config.yaml
vocab_size: 56
encoder_arch: "tdnn"
encoder_kernel_size: 5
decoder_norm_position: "sandwich"
decoder_qk_norm: false
init: "trunc_normal_002"
steps: 20900
batch_size: 128
epochs: 68.5
final_lr_fraction: 0
Rows from block 4 of the audio encoder of a small audio captioner, named by matrix and row number. Each number is 128 + 32 x the weight over its row's rms, rounded and kept within 0 to 255. All counts start at 0. Numbers have three digits each.
After each channel's rows are labels from the 100 clips, of 14976, where the channel reaches its highest value: "strongest on" is what is common among them. Only what is clearly more common there than usual is listed. The data: synthesized solo parts of chorales (CocoChorales).
# conv: width-5 conv, dilation 3 (encoder.blocks.4.conv.weight, 384x384x5, each kernel summed), inputs 78-116

conv.147:140151129154134133152087098128159120120161135145147139115143129140111162117147127127110105138148000126049100124109118
strongest on: clarinet; note B3; cello; note G3

conv.204:128118156148130095039125171122140114118172145116145114148158134122101143133124158148120123092125081106149158176133077
strongest on: note C#5; horn; note B4; note C#3

conv.291:128134105144148128085176144139138073139063141125111093154150154109084124118148116128106111119140175127135132158119149
strongest on: note D4; bassoon; note D3; note B3

conv.274:091097151100123090126074087056147102126121095152101132193200152122052116143109132160100060179162116171086085141146148
strongest on: note G3; note A3; tuba

conv.169:159177153165138163122139136189148099120155128138118099145117057043194111134090123061106214160113123126142169128128101
strongest on: note E4

conv.107:185125064118056097128069102164122174122169140143181184092141083127180099150135132159120155194112083196104146103095078
strongest on: cello; note D#4; instrument: clarinet; note F#3

conv.263:132149134133098132170082137122076139141119030137129129099140118087166142111151080052095247156125141110120145134135160
strongest on: note F3; note G3; tuba; note A#3

conv.270:114123092093118150195111100042142120165102075104143159120186165158119160114158158140137162179102148081079148060159199
strongest on: note C4; tuba; note A#3; note G3

conv.64:145131144142113167124132099138147102139185119111117124123114146143048155092119109113120151125120000086085122181133129
strongest on: horn; note B4; note A4; note C#5

conv.185:091115106099130141131162063089138091135089129136106109151138151180092100123145141156158112142140191131117122109173162
strongest on: note C4; tuba; note C#4; note A#3

conv.243:114147062116136186159112113078072125163097142138131095141174116111156178084147113105147000130111083122108110000104105
strongest on: note F#3; note G#3; cello

conv.52:120156099163158183152116150131095153110117119120156074081162104085151170062145106120088104109108107101147064096115112
strongest on: note F#5; note F#3; note G#3; instrument: flute

conv.94:073128132140151121147137146131124124107149157122180128120134126146139146130137128142114133004155136092145133126084109
strongest on: saxophone; cello; note D#4

conv.320:122152144139179120206163141128119128139192120150196174130133149157162137159147116123158159170145175190179138175120133
strongest on: tuba; note G#3; note A#3; note A3

conv.41:136169152147134187156138193092097138145126109163107060115141157144131168109122127086140078155119114077127152128117147
strongest on: note A#3; cello; note C4; note G#3

conv.20:116099158141115105114133064143162106113185152131131157114092129161078079102103147150142097089123081101078087158144111
strongest on: note G4; note G3; tuba; instrument: violin

conv.87:105113153127108136166082122107107114137129031118121128106152119108119137100145059021078234134118135134123141176121136
strongest on: note E5; note E4; tuba

conv.26:152110084088076155063159168152152131129142138062119122167138115145117117138077160099079138097110137077129155141150080
strongest on: note C#5; horn; note B4; instrument: tuba

conv.81:119119129144146118134085210129122132110124130122139129121097126139166126122147138141113136109117158178205125113025074
strongest on: saxophone

conv.111:174133103122139130145105095093159078143112115104114108137166144113111110076154107138172097159125107122072141050158133
strongest on: note F4; note F3; note G3

conv.145:129155124127148121145078122131149112154101070130134061145174124103127134103150063106112145119175127116096149136129139
strongest on: note F4; note D#4

conv.234:098145141121145141137150124097053095138110129134102060138182109109121177124127082087109046088137120103132092073122087
strongest on: note C#5; note C#4; note D#5

conv.168:121116136110172090044134120098158110117132113156177162155147124112094100119134149115108105107136130078140125131130136
strongest on: note G#3; tuba; note A#3; note F#3

conv.28:136134151108131093110068077133197176101215159144143137105121122189135090154134149174153093167093161154126096182125090
strongest on: note G5; violin; note F5; note F#5

conv.352:131124117118140109153112097144179135095138120134168088153162179129135110113108143150137121038122178052119139134127077
strongest on: note F5; note F4; note D#5

conv.293:079136169124132138137157138130138159131119177120121187135117131129173175173165104175153141076116173165152114141150117
strongest on: note D4; tuba

conv.210:154128133122070117110105152136112115187126161099130219079117081105191136147104101099129178141125168137155184024129097
strongest on: note D#4; note A#3; note C4; tuba

conv.183:133115169087140149002154054132175125132117112117104113175130144130078120108135137088102017102123101122083079178117097
strongest on: note F#3; note G#3; tuba

conv.239:165107157094131057084056137132091111143147130132122176152151132107109083125115156099071114129133112105102128112145118
strongest on: note G3; tuba; note A3

conv.50:133169089120153166169140163126066170132112139139164123108153090156169168121131138139117065135095178149158129008103126
strongest on: note F#3; tuba; note E3; note G3

conv.71:140125147141139132105125122112188129143128157113146150124116151195073135112160148159147124095055110142149101156137097
strongest on: note G#3; cello; note A#3; note C#4

conv.174:148102095166079130112113102090071128145072107139100089120144151088112122136085109075136156140085144129109143089110130
strongest on: note A3; note B3; note G3; note C4

conv.193:168139120104117137145100179136156142128143121140116159134118126123130119134133129117114118155141000143113120102114143
strongest on: clarinet; note G#4; note F#4

conv.134:097099096099112134137124073108145133097124151118138134121163137192155118153140116176158114126133240152129115112142116
strongest on: double bass; note A3; note G3

conv.8:139123152124143124156142160159146122098157124137162133135146131150110129145132164118135154105152000116132118135100160
strongest on: saxophone; cello; note A#3

conv.13:138116133135103138078103140116120110138130174090126131115139139163130176147149137180182099125081080132132146088064090
strongest on: note A3; note B3; note G3; cello

conv.363:160147132123136155141155209108120085142137119130079126151129118103139141150133118109136117105146104105161150107139140
strongest on: horn; note A#4; note B4; note C#5

conv.313:116135136099089132098152218132158100110105120097152141095160075125116117166047117080097154111139107084152156148184166
strongest on: note C#5; note C#4; horn

conv.137:160125124112142126201154149163136140120189070108124107116139163148108143159115166099130173168170153147163121183151119
strongest on: note C5; horn; tuba; note F3

conv.333:130097114130144109111154165137173063138089118143136090137127153152140084089134129192207066099091167174148161173151131
strongest on: note D3; note A3; tuba; note G3

conv.200:107145133125112168129137133111132084124158143136077113119000120133131133076138078115118155139093080141119094129174127
strongest on: note D#4; note A#3; note F4; note C#4

conv.187:130168151106137160170137193096088102158160075152104038132164128147099132140159142105131059148090079140154150127093125
strongest on: note C4; note C#4; cello; note D4

conv.322:118124156107136095072076151113167121130206131120115148134112165153140102123131169146153100162084147185161124160099095
strongest on: trumpet; note G5; note F#5; note F5

conv.381:096136127111144128144076146110147133141153144150161102143064153185113070135115160203168043188107137166141069134091094
strongest on: note G5; note G3; note F5; note A3

conv.281:127136062091123162157132092134138115160093148122172098158176160143143104127144156171155096103136202072091143076156116
strongest on: note F4; tuba; note F3; instrument: viola

conv.369:134103103104090122094158116161172154139154103103142153091141095150165082156094119091090164114113198149157171156128104
strongest on: note E3; tuba; note B3; note F#3

conv.100:127113145097153111113159212133127106104113142109128156111136107168152115143110134154111124080100183149206173114123114
strongest on: bassoon; note G#3; note A#3; note G3

conv.284:102116127084118078134135191037116127119139126108151173097133121163140107164129111150089159129046196121162136084156149
strongest on: horn; note G#4; note A#4; note G#3

conv.11:097117084104128138137125078127131130135102144133137125140150139161122101134152133148135128130146248126128133097166124
strongest on: double bass; viola

conv.351:149117114175072141157041107137128112134141130124108093091103160123099127143082136103138148217120124120085170119118108
strongest on: note A3; note B3; note G3; note C4

conv.360:124097108105110109144105000136150140128105114095169156125154157161129106133133151132127128101127188098108138088126113
strongest on: tuba; note G3; note F3; note E3

conv.182:116100095169123095114092136183146095119130079133095032088078116132073062093153118156093070174126134095100116108129097
strongest on: note F5; note D#5; note F4

conv.296:085116109189130103073143150137156145111141139092139104146158137161105109126123130169106108099085147162193130208107067
strongest on: note B3; note A3; bassoon; instrument: tuba

conv.378:171083118117091093163142085167180126114151117113183108159164142190127089151095157143123156142146083063079160174150155
strongest on: note D4; tuba; note C4; note E4

conv.190:102126148114138133078081083133144160130167140157031121151109139106099131124093166122118138113119138107115121164126155
strongest on: note D5; violin; note C5; note E5

conv.370:108108108128111150115090176127094129110159131116130136088098131140145113112132105131122145161143210198196123150109089
strongest on: note E5; flute; note F#5; note D5

conv.335:111103094159120128133062097031157122104068070097097114109163142100051129121156147084056067158110155111067113098155132
strongest on: note B3; note B4; note C#4

conv.216:121130117146095115095101137158156158135133137129153070108126107102083157115124114113090148141162016106078138157084099
strongest on: note D4; cello; note C4; note A3

conv.288:151133142124167185076099130122157082168103130157042131146115154107091146128158100109111099133099091098097120113136119
strongest on: note D#5; note D#4; note C#5

conv.66:131116121134117109134000016136156135126143133142110115116080132140079101125142145123119127175140151136057111113127138
strongest on: clarinet; viola; note G5; note B3

conv.96:083152106170119179152133183108097163072177194123141132139131160087133144113153132141079110145147144102126175159102164
strongest on: note A3; note A#3; note F3; tuba

conv.121:111086100087096079119124197132127103096152135089124130077119144175142088144113128144140121142087178197221147144119101
strongest on: note G5; trumpet; note F5; note G3

conv.373:144072153163125067189147118109132085128177109137185105105115123170154138186123149141188140200130094098092141174143126
strongest on: note D4; note E4; note C4; tuba

conv.223:164128137128159145085113127089137103145122096144083120145167164024103140099143132126144092126106123093114170113130136
strongest on: note D3; note B4; tuba; note G3

conv.355:107129152101087103126164143000124063145134166119135128086120157208105112107118132191138068081107160116158109029142152
strongest on: note G5; note C4; note F5

conv.124:060109078097104115109109118114141145134139139125142139105121135157144087143144112148117138117137255152177145126165114
strongest on: double bass; note A3; note G3

conv.248:145110101101129144135111149147164127097133067073106081089110183121107125097112119176138106161104168167188154149120167
strongest on: note D3; note A3; bassoon; note B3

conv.341:151145121117128160137140232107128072137126128107077128151085124123141127136144117109139125128139089126182133121136123
strongest on: trombone; note C#4; note D#4

conv.67:123187081126154189141132106153108155136097166133128066098097116136158155028138094114088087112104164085136043091169090
strongest on: note F#5; note F#4

conv.135:119103096058108207105163085144130092135079083108101123164126180102102128091136077056100142150153140044094096154201140
strongest on: note F#4; note F#3; note G#4; note G#3

conv.155:165181115128153184141127174161163175130171123197193149166121161121113144122154154105135121156138135128123164179075129
strongest on: note A3; note G3; tuba; note F3

conv.6:164105130135113107156032022157143151106141117131156135098108110130111111123132149119111172181146130154098149161098133
strongest on: clarinet; cello; note F3; note E4

conv.23:132120158123131124103074144130074119145160120133096123134141146037118129120134123064115142124121116068131159132126144
strongest on: note A#4; violin; note C5; horn

conv.119:147160135112132125126182163139127104195168114141068156154119131141122101130094107112124169199168170149133112172157133
strongest on: note F#5; note E5; note F#3; horn

conv.312:114134151078127142159202149066139062150179139117169128140141166217115136118126130185130086031102146113152163126111155
strongest on: note C4; tuba; note A#3; note D4

conv.46:125112132099116158056114029120159086126123130142093139167054157150103136092122085103110011123142116139108061134120105
strongest on: note F#5; note F#4; note F#3

conv.260:103099136108130134104142216120109080098149139120111123103112140154131108128115116133122120130111165155212131131120102
strongest on: trumpet; note A#5; note G#5; note G5

conv.366:140114135135118144172096124108161122113111161087149135110154146187105138117162144196137116141042108119102102108175099
strongest on: note G#3; note A#3; tuba; instrument: cello

conv.318:193125129095086104172093186100146123104151112135102156116094125122147084144105136136147128191134049171138132093120133
strongest on: trumpet; clarinet; note G4

conv.353:163127140100153117142159255152151129111109132106103150140100130135149112149117148145122147099110109137188148127117133
strongest on: trombone; note A#3; note D4; note B3

conv.120:081190135176114132143149153097061057161165137146128099115098107123141140131140115103132155137094133134161161112112106
strongest on: note E4; note C#4; note C4; bassoon

conv.258:140152177122141142089112150175116191156115132125055161173143133045151140145125178089136151131132158088115129142139139
strongest on: note A4; tuba; note A3; note G3

conv.65:101170136141138122157177132085105097145065068157182112151147182113089130162146138060077197153127173101146174152138148
strongest on: note E4; tuba; note G3; note A3

conv.91:108140141173124104118124161165124124140103106120156102123094107121114148162103123111061168138130187200173120193116133
strongest on: note C#4; note G#3; note B3; bassoon

conv.31:148128105151166135188167154130198100159206141171201150133166169204093128150124181172177115132123134068111125138145123
strongest on: tuba; note G#3; note G3; note A#3

conv.289:118138151108087111127111115162153174112116144107155188085107067091160102134140068065036233144144138166140140150136116
strongest on: note E3; tuba; note A3; note D3

conv.164:047095113121143122149160106129121098106143147101197097124138122147119138133107136108117147000141155068124128153123112
strongest on: note C#4; instrument: tuba; double bass

conv.336:111085147088098076089132117109114141097118074084155134114164076103084108111052123053071095087153103148140056151157095
strongest on: note F#3; note G#3; tuba; note G3

conv.10:109133072173133131117089107096135132134110124105123000125155138088106150115132108131095016083125127089099108147124081
strongest on: note B3; tuba; note A#3

conv.40:112131131146131184166163135096101131117210141163164154141125126130121192147162151112125164185150144173196141153129132
strongest on: note F#3; note G3; note G#3; tuba

conv.9:135145103105115162111125130128097156128120174139158189119106103084178115149141098145087090074133193132141149039165109
strongest on: note F#5; note F#3; note D#4

conv.113:066114142146149122098084123147142165124163173134129145118127153156170137162146134172133106056093160154163110142143082
strongest on: violin; note G5; note G#5; note F5

conv.364:143116067147101167152132062070103143122159151144117117125187139151107152130138166143159054130038119064030131053118107
strongest on: note C4; tuba; note A#3; note C#4

conv.35:112088115107105132130176119158125122114128146084194175102114114173139079139097124128112138000148197115159144120142106
strongest on: note F#3; tuba; note E3; note G#3

conv.294:118151141127147112081135148154151144129158108149112110138102138152102115133129146123100113135071128154142121193090075
strongest on: note D5; note F#5; note C5

conv.108:112128084114124096126103108159107164145129107132130144107128142156142101146116115142098164122124255151170144131155097
strongest on: note F3; double bass; note G3

conv.266:155113142111120124150032132131161150103144120137072136133064135140118113126132148134142144208143126162105107135147148
strongest on: clarinet; note B3; note C#4; viola

conv.339:063100113122131129108113114070118075135118136114123107123175103095110145107125116136080037135140136136116090072149140
strongest on: note C#5; note D#5

conv.205:149120137130128096171141097128153119123151104122141094145108121135122115130139085139134174169186119153111150189173174
strongest on: note F4; note D#4; note F5

conv.220:151114134140137088151064122144156123105189145128169134121141133175114100145140157161131138178172159219134120171104135
strongest on: cello; note G#3; note A#3; note F3

conv.104:096124150134133131105000118086133086127197143147129149120106156117129101086155142130165127158115118117113102113148124
strongest on: note C5; violin; note D5; note A#4

conv.256:144108083148116154145033135103124104116117118131100114105148106085111136125124113107085011186126160137079089064112106
strongest on: note B3; note C#4; note A3; note A#3

conv.371:141145118142117144145124139139158114143165116134106135139121157152086131118135119129127127140129000119115115147130131
strongest on: horn; clarinet; note C5; note A4

conv.72:075123086143155123011147096124161083169147121169107070162112162142060100088128132138096048087141118106065081173156090
strongest on: note D5; note D4; note C#4

conv.103:168103091171138101139137120132124101121089110149064152127168107077130113111133125135152115139107114152080144056130155
strongest on: note D#3; tuba; note G#3; note F3

conv.197:140116148169135079086176130118142125114125112118129159133126103141097097180089136115139113118090153125160116150120162
strongest on: note D#5; note D#3; tuba; note F5

conv.2:142105113094129115128200184130142104137091134085124139118127128184110110124091125156136132095109163143198156137124124
strongest on: bassoon; note G3; note A#3; note F3

conv.345:118157145104135089159149117120162147120172153143150088147115094128112102140100179159192140141151159140154144175137157
strongest on: note F5; note F4; note D#5

conv.228:148147093098138100109103114147167118133154073114096037104090135129119094039122133166142089174092154129126120192143149
strongest on: note F5; note G5; note D#5; trumpet

conv.331:143144124133138151101120118148080218137130134116085160112132102007194169151140105090093134127102144105120157109119117
strongest on: flute; clarinet

conv.143:163132150121122105136075129146140144114149125154081129141097141145123115134128160141163122216136149169130120138103136
strongest on: oboe; clarinet; note G#5

conv.208:131109158125130109172098020136132161113116139112162147141144131126129139149108152126133144057115129021035125125129130
strongest on: tuba; note G3; note A3; note F3

conv.53:114146137154104112192130133076102129131149142149145143141188106124169110165092166128154117118117125119126145000135118
strongest on: note C4; note A#3; tuba; note C#4

conv.376:143133129108117124150115150142125159128105136126066119151130149125131119136133171109156151164148162151137134098167160
strongest on: note F#4; note G#4; viola

conv.171:109123116105127100111078118046125096145107087186137152142174105084136116133129140129112094125114154076084131037157152
strongest on: note G#3; note A#3; tuba; note F#3

conv.189:148137158143118097073118103111144145130092117120113174155212101076139155153124125135102148174137100183101146113092153
strongest on: note G#3; note A#3; note F#3; tuba

conv.253:174135129082149103137131109195148125133071096170139073138127109124144110120119150146145121194160134201128124131120091
strongest on: note F3; note G3; bassoon; note A3

conv.332:144149120141106159161109140147167153123119141116140185120158113151118138144146132147108156160061142160130137127153105
strongest on: note B3; tuba; note A3; note D4

conv.217:115106119128079098159117104094114126152115124090126172073163146117103126138184112093084181148085136073060116041173175
strongest on: note B3; tuba; note A#3; note F#3

conv.25:141132146150155145080116098118131121123132120139084134160185155000138154099115139133166082130155141101115161102144127
strongest on: note D3; note A3; note G3; tuba

conv.231:163140130116121137148102200129164141126122120134132149136122141126132127136134133124120121139136000131120130098111134
strongest on: clarinet; note B3; note C#4; note C4

conv.244:109088172111142138110024196114154068096173141147143165121096149158139114103168162147121104131094099087120129097124117
strongest on: note G#3; cello; note A#3

conv.325:116113131133135150182112093133126155140010125145180111134077093143145146127160104141130164126147100118092094144118138
strongest on: note C#4; note G#3; tuba; note A#3

conv.151:126124107147126108177150128137106139126000108109172122116149113147121150138151137154114109127153176152172113140069126
strongest on: double bass; note A3; note G3

conv.22:138133109124135114151170178158110169121215155126178171133121117129138108146112173161138164105140173187186141166115146
strongest on: note D4; tuba; bassoon; note D3

conv.225:162091119096135144173177138145173137096187103118118140139175119167105138160085165157160161174131168157131139204136168
strongest on: tuba; note G3; note A3; note D3

conv.90:138149097143148138136140053115101148160001107130135104125122111111101147100141096037118139126134145095107114089121118
strongest on: note E4; note D4; cello; note B3

conv.348:154106112109101111151103061117135139129156115119095146147188121113110123128092140126172156169145118110035156122170173
strongest on: violin; note C5; note D5

conv.273:149137057130128121203117146086135139145092043125128057110174163098166146077152116150139113124084101117130145081140135
strongest on: note F4; note F5

conv.334:139094050130145113111185186100127130087151090141083146100135145116140102168143080107166082192094110162113095099151116
strongest on: note D#3; tuba; note D#5; note G#3

conv.7:086123099177113125157052154048029148109169158138121098105146123101146102099172159138152084126158123109154084024119112
strongest on: note C4; note G5; note A#3; note C#4

conv.347:156117131139123103052129114137128137138107125112144165138136123050120120110115139072078193114168143116109154151163126
strongest on: note D5; note A3; tuba; note B3

conv.101:141133063150124136144064099102116099131113077124107111049131123068119090052146085065068172189073128123072133096188124
strongest on: note B4; note B3

conv.123:170194143135124173108112147144059174161128153138120112131155128081136179110145107114131138088093110090102162126118100
strongest on: note A#3; note G#3; tuba

conv.292:157112158110118127149112119122192165101119142131062161136109104155133121154119131148135147166152129156085126127157181
strongest on: viola; note B3

conv.267:119116131134138136129089138129172092157124129155095101157106132107132121125143118154118040150134045137115138128103107
strongest on: note D3; tuba; note G3; note A3

conv.337:120098121088136141107166117106134071148096096153137134158156151135090074117120134143105153132115157063073160141191175
strongest on: note E4; note D4; note F4

conv.173:150126151137135147070134137143125115155126118114121124161165126054120147150113122118122136079128086117128167158091114
strongest on: note A#4; tuba; horn; note D#3

conv.290:133170136125144110177162146163104196133162156151179188140120101104210139191140127130105181125160140176155096163136119
strongest on: tuba; note A3; note B3; note D3

conv.297:095131109152106117149156164095082188135155193131164195117142060114202165168166120185127131090108153162174136077138109
strongest on: flute