Weights of a small audio captioner.
Model: 13.2M parameters, log mel input, encoder arch tdnn, encoder norm batchnorm, encoder activation mish, encoder depths [12], encoder widths [384], decoder width 320, decoder layers 6, decoder norm layernorm, decoder activation reglu.
Training: cautious_adamw at rate 0.00094, batches of 128.
Data: trained on synthesized solo parts of chorales (CocoChorales), 39062 training examples, 68.5 epochs.
Rows from block 4 of the audio encoder of a small audio captioner, named by matrix and row number. Each number is 500 + 40 x the weight over its row's rms, rounded and kept within 0 to 999. All counts start at 0. Numbers have three digits each.
After each channel's rows are labels from the 100 clips, of 14976, where the channel reaches its highest value: "responds to" is what is common among them. Only what is clearly more common there than usual is listed. The data: synthesized solo parts of chorales (CocoChorales).
# conv: width-5 conv, dilation 3 (encoder.blocks.4.conv.weight, 384x384x5, each kernel summed), inputs 234-272

conv.363:511467512523485431507478517458518501500494355502553507514519476509491452496500526476477543602500502536489536530504496
responds to: horn; note A#4; note B4; note C#5

conv.333:562495461500493479463481516483442534527499425453450460497451519464493493486510493531452538503554508542431497481505521
responds to: note D3; note A3; tuba; note G3

conv.59:466482519520537504477460533527474504462498505495457473513481529528472473487534510468354519413513489484509580460506449
responds to: note D3; note A3; note G3; bassoon

conv.146:506524471534527476474581527537544477503489450495515583532522533510547535506500471422536524596480511542474367482489521
responds to: horn; note D5; tuba; note D#3

conv.40:486543535550522533506469551519545473530531521587520541519510570524467510497510544589546495534462515528514572479476491
responds to: note F#3; note G3; note G#3; tuba

conv.104:509516472470510376458471494480457472521512402470511488518480511486456519471470487550508499515506481365498431541502503
responds to: note C5; violin; note D5; note A#4

conv.137:537551447481508502493524527484505478503463523513599601503470539533519493468435568538563534610490505492477545449534527
responds to: note C5; horn; tuba; note F3

conv.248:517439382529474551446472521484400506518507418489504502522437568504509556503465548516453536462485491531454519520505511
responds to: note D3; note A3; bassoon; note B3

conv.238:536523494522486504509397546500399538505498535521471501450446489478490431473540507481478510500466500521520482477433358
responds to: note B3; tuba; note C#4; note A#3

conv.322:536494450549494429500552484475500504507523370474450494550514512499513539507477493514532509483515481434503498497527543
responds to: trumpet; note G5; note F#5; note F5

conv.251:496548544524533472506564502502472520496555499498497557518465489477503473468627485464481476530486463457578511498302478
responds to: note D#4; note A#3; note C#4; note F4

conv.75:483522530476511511464578499521516498505488508508257494529502508491507523519504511488494535365499502494498561500504506
responds to: tuba; note G#3; note F3; note G3

conv.72:484526511514482459489563515515532483510472406470528472465588497513479532528444480481498448517533500404457463527516518
responds to: note D5; note D4; note C#4

conv.126:503525434468507459440374501529500461499458533510469510470510501542461517493371533488430549494505529491550537526543407
responds to: note G3; tuba; note A3; note G5

conv.166:495508510539503462504553521460456564533486482504489516506491507497493456501500529456452519441492478480486541498486423
responds to: tuba; note D#3; note F#3; note E3

conv.101:434553432464462425396503498553474506485490462581509534471447438497504409553463500466476493506543542434504465518401435
responds to: note B4; note B3

conv.222:481524505526465575494576496497532502495499521470318439446500526502512564500555481551510463454503498560507607523509497
responds to: bassoon; note A#3; note G#3; note G3

conv.380:498531484521495499466350516538531519528479499528480368357488492501454489510489513488442362501512538561511465542507535
responds to: note D#4; note A#3; tuba

conv.25:464528541539492438482366521454488510502494444527491497469515493514517360491492503474414558436511513501466500466509462
responds to: note D3; note A3; note G3; tuba

conv.294:494487478547509448500624531479486522541511460490452500510527517501504514540477509467542511467540489476494478507516539
responds to: note D5; note F#5; note C5

conv.116:485508526522502516475401527498534501484504513532514493473493488551515434505522496501452503497483541533488536495530484
responds to: cello; note F#3; note G#3

conv.269:534473482401489497528550517557496521511416541435455542523562561484468536499457478475474483421491524443542537563554487
responds to: note G3; tuba; note A3; note A#3

conv.234:496544541560435436506457505493575483505498506555518417487494453517418432477466536473451473439496548470546532526503459
responds to: note C#5; note C#4; note D#5

conv.295:518474481525466449473404531470526471510443493562486451444498513491433456464377537533433510451501546480476541512575421
responds to: tuba; note G#3; note C#3; note F#3

conv.153:499541515516537512540408465497481572487548503577494478464560468459510409492478513434521513516491442464457521522511476
responds to: note A#3; note G#3; note C4

conv.143:494530508501486512483509509517509493490515526504458531514494492499532493501536482517516483492507455493459465509521507
responds to: oboe; clarinet; note G#5

conv.2:495488476581479510490539477482535466480504459500468532512485536508515533501500488489521496538475526585506490500495492
responds to: bassoon; note G3; note A#3; note F3

conv.245:535509504349496477451520476512473461489522482500486493523486495535465533530501559567510510525524474416518551467508512
responds to: cello; note C4; note A#3; note G#3

conv.172:517516498491488543561445525481469526544574479477553410513484544498467533509479538573515498504476517518536560545526563
responds to: note A3; note B3; note G3; tuba

conv.276:523479496494500497544499481496515527476485513496561548495446509437515482465492494427520498573485516516492100465480490
responds to: tuba; note A#3; note G3; note E3

conv.200:528505496539509439524404546518508509522529465515559413454510529452519456499515548447408409595475535502545386507492532
responds to: note D#4; note A#3; note F4; note C#4

conv.250:451492463506456540509525515531439526492409495473460548463562536519465505539489486476547430424477548489512445597555517
responds to: note B3; note D5; tuba; note C5

conv.132:436519543503474507515479512528507518504503541496496477446509441451462433456557485470473502508494502494482442543450523
responds to: note F#3; note B3; note F#4; note G#3

conv.147:504521531373488526477501512507541469507515506535536513507501507522489513547517541528506481576510532461488488509507503
responds to: clarinet; note B3; cello; note G3

conv.87:526475358450492494462475518539472468533502492561521521489546516497431527494268536482553549516475522488547526495559533
responds to: note E5; note E4; tuba

conv.6:474489507449489531493507498486517462453544572515541534493475498540483502508542456538537475518477487452483500456501539
responds to: clarinet; cello; note F3; note E4

conv.278:511491528501495556560512503508482518507513553507513510506505416465510430484455461368478550548468474549461406489528518
responds to: note G#3; tuba; note A#3; note F#3

conv.339:477542541498444392443475513537576476505508502534522452485480473504498421466403483508391497458485542460477553529539422
responds to: note C#5; note D#5

conv.217:478454380440448520513475491532564540494445545549516538492485463543496482532409483478443498591507569492490401537473421
responds to: note B3; tuba; note A#3; note F#3

conv.231:506499492462505499482498489501535516493528522502500490528503482497479482502497497512492504640485496490489516502531495
responds to: clarinet; note B3; note C#4; note C4

conv.209:536493541475526566517460537530538527518507613457432456480419508516536493422592511510491484491477513544550487441444497
responds to: note A#3; tuba; note D#4; note G#3

conv.315:491491561538484527435578514448550457466503465482497576584469462482515449509598482463540522564448489580476509459447492
responds to: horn; note A#4; note A#3; tuba

conv.180:484518517575487446561409542487516519527532474531548519481533512448492443528485502443508477538533504454495343505503490
responds to: horn; note A#4; note F#4; note C5

conv.259:551400479494511396532426506475423544482508455462496468503444528525465531472533492488404511487486505499526489481494477
responds to: note D#4; note A#3; tuba

conv.43:531498536557513537513447533460359560466477466525484498469549483480491519525564502472585510467505440523419487440492472
responds to: note A#3; tuba; note C4; note D#4

conv.125:503481430445461563475546460489552537504494601480406485497507533553439557492422566583546469508518522527507539560521494
responds to: note G3; tuba; note C4; note A3

conv.226:434479524528507491471516556483441531507454453423490476538577483538510515540511481437488539527517490448465524510511498
responds to: note D4; note D5; note C4; note E4

conv.321:529501521413493480491464497517490476513538531492512475471473494505504541502549499538524429550528486377522498490491528
responds to: note D#4; cello; note A#3; note C4

conv.127:526499453488470498470563549536470547531476514458328480513518553524442524537499561486429478447556528512515367525527540
responds to: note B3; tuba; note C#4; note A#3

conv.131:450499305457504493439504494536504472469550510565531542499438511494424446514383476515470551504470537493542486532472440
responds to: note B3; note B4; tuba; horn

conv.370:495511498508541478476534504473483487505521423523484485527476536501498530469510482550496508402477479494537632512495509
responds to: note E5; flute; note F#5; note D5

conv.293:530501498482557497576481542491506535536549510469537438487457543513527536506455507526440503488488533517535392514519498
responds to: note D4; tuba

conv.190:525499504532483461521515517483480507514529472526561554492539530436511500499502478470555441529494479432480292524476520
responds to: note D5; violin; note C5; note E5

conv.261:517497519509542449552522498456491549510524463516534520540513491484514484498484506461501520502501479428500415466538520
responds to: note C#5; note D#5

conv.73:464476498549466555469548539501443513496515442481494572515512568491466500503502482464542505493513541517495441536494527
responds to: note B3; note B4; tuba; horn

conv.368:510539513374495519465483490513516446499508532505525485525509504544478519537519534557500488554503508478484541510517507
responds to: cello; note B3; note A#3; note C4

conv.375:581508518526494502504426511537453500517548470482529540519480504517493468491603562550546534496514483539451474444446544
responds to: note D#4; tuba; note A#3; note D#3

conv.128:498492477519481532520589442469579540451498503467492547531489481504527556486503491532514499490468506560494605554495430
responds to: note G3; tuba; note A3; note G5

conv.141:455521510407485568473539507531572504503501625505445485524484516536509494500506494553466479506505550475521536523511470
responds to: cello; note G3; note B3; clarinet

conv.96:493424545559474493449502535470465465510584536537483509622493530477492458452494547499447543466485471475476553525466510
responds to: note A3; note A#3; note F3; tuba

conv.310:501472486474463491518561499525515508508494464423457411507535529476436538509484497486419405505456489417541530570557570
responds to: note G3; note A3; tuba; note F3

conv.8:510487471437508516439495463488536388492480483486559553520489530515518537485495529503518482602482515525526501486529534
responds to: saxophone; cello; note A#3

conv.379:506455500457539506543508523470496551478512528469544507498492513443543471485499480477458513516457501507502168511518518
responds to: tuba; note A3; note B3; note G3

conv.266:495512493464505514494497523530514526487498558504504519524498493492499477512503468493509477520495489478467387516527516
responds to: clarinet; note B3; note C#4; viola

conv.271:494544467465479460471549455536512425504511511574468558542526437502525443540482470460448509548567494472432526514475411
responds to: note G#3; note A#3; note F#3; instrument: cello

conv.189:510492571503554542544548508526523511501529542547413526510524463508521421491537486377478527466485492483486546497510468
responds to: note G#3; note A#3; note F#3; tuba

conv.29:454473520559487543507553504421524479464489405504459454531468494523503491484537487524518526470437469514485624522510502
responds to: note A#3; bassoon; note C4; note G#3

conv.199:504492533548507460567525504475552498435487440584565501519537396485484423487481508441534535594511521538443518466535458
responds to: horn; note C#5; note C#4

conv.267:534480521452494409472523507523433539517492509498467435552573492499473472519532481502452541518528447441472593488508544
responds to: note D3; tuba; note G3; note A3

conv.81:534500488462522531495563489448493497480530485473449406524452523519491534502521534571486531479494442467541735512525511
responds to: saxophone

conv.68:538450492478527610586516550440506530525552533480476394533475545491469454509493551496500463521465504545491469476520546
responds to: note B3; tuba; note A#3; note A3

conv.21:508515517438545570487502526492465525508539496363491380498516580553448512509474470508443403483530509535564484629399565
responds to: note G3; tuba; note A3; note C4

conv.188:500453497491467441511475477490437544509477482491437461498520461514543535517573508596466519532496478542478559553522514
responds to: note D3; tuba; note A3; note G3

conv.218:520423429502450438510521504488489467437528532590401529556562478502544538473414469500515490401512473503486528525487530
responds to: note A3; note G3; tuba; note F3

conv.80:495472490531501483513548513459516517472479316486501500542509517502487513481485502484505525562460492521519554521530532
responds to: trumpet; note D5; note C5; note F5

conv.66:508512502427492522475507500516500501508488559501519528473497494509509505519526473531527446495498489386460431516482524
responds to: clarinet; viola; note G5; note B3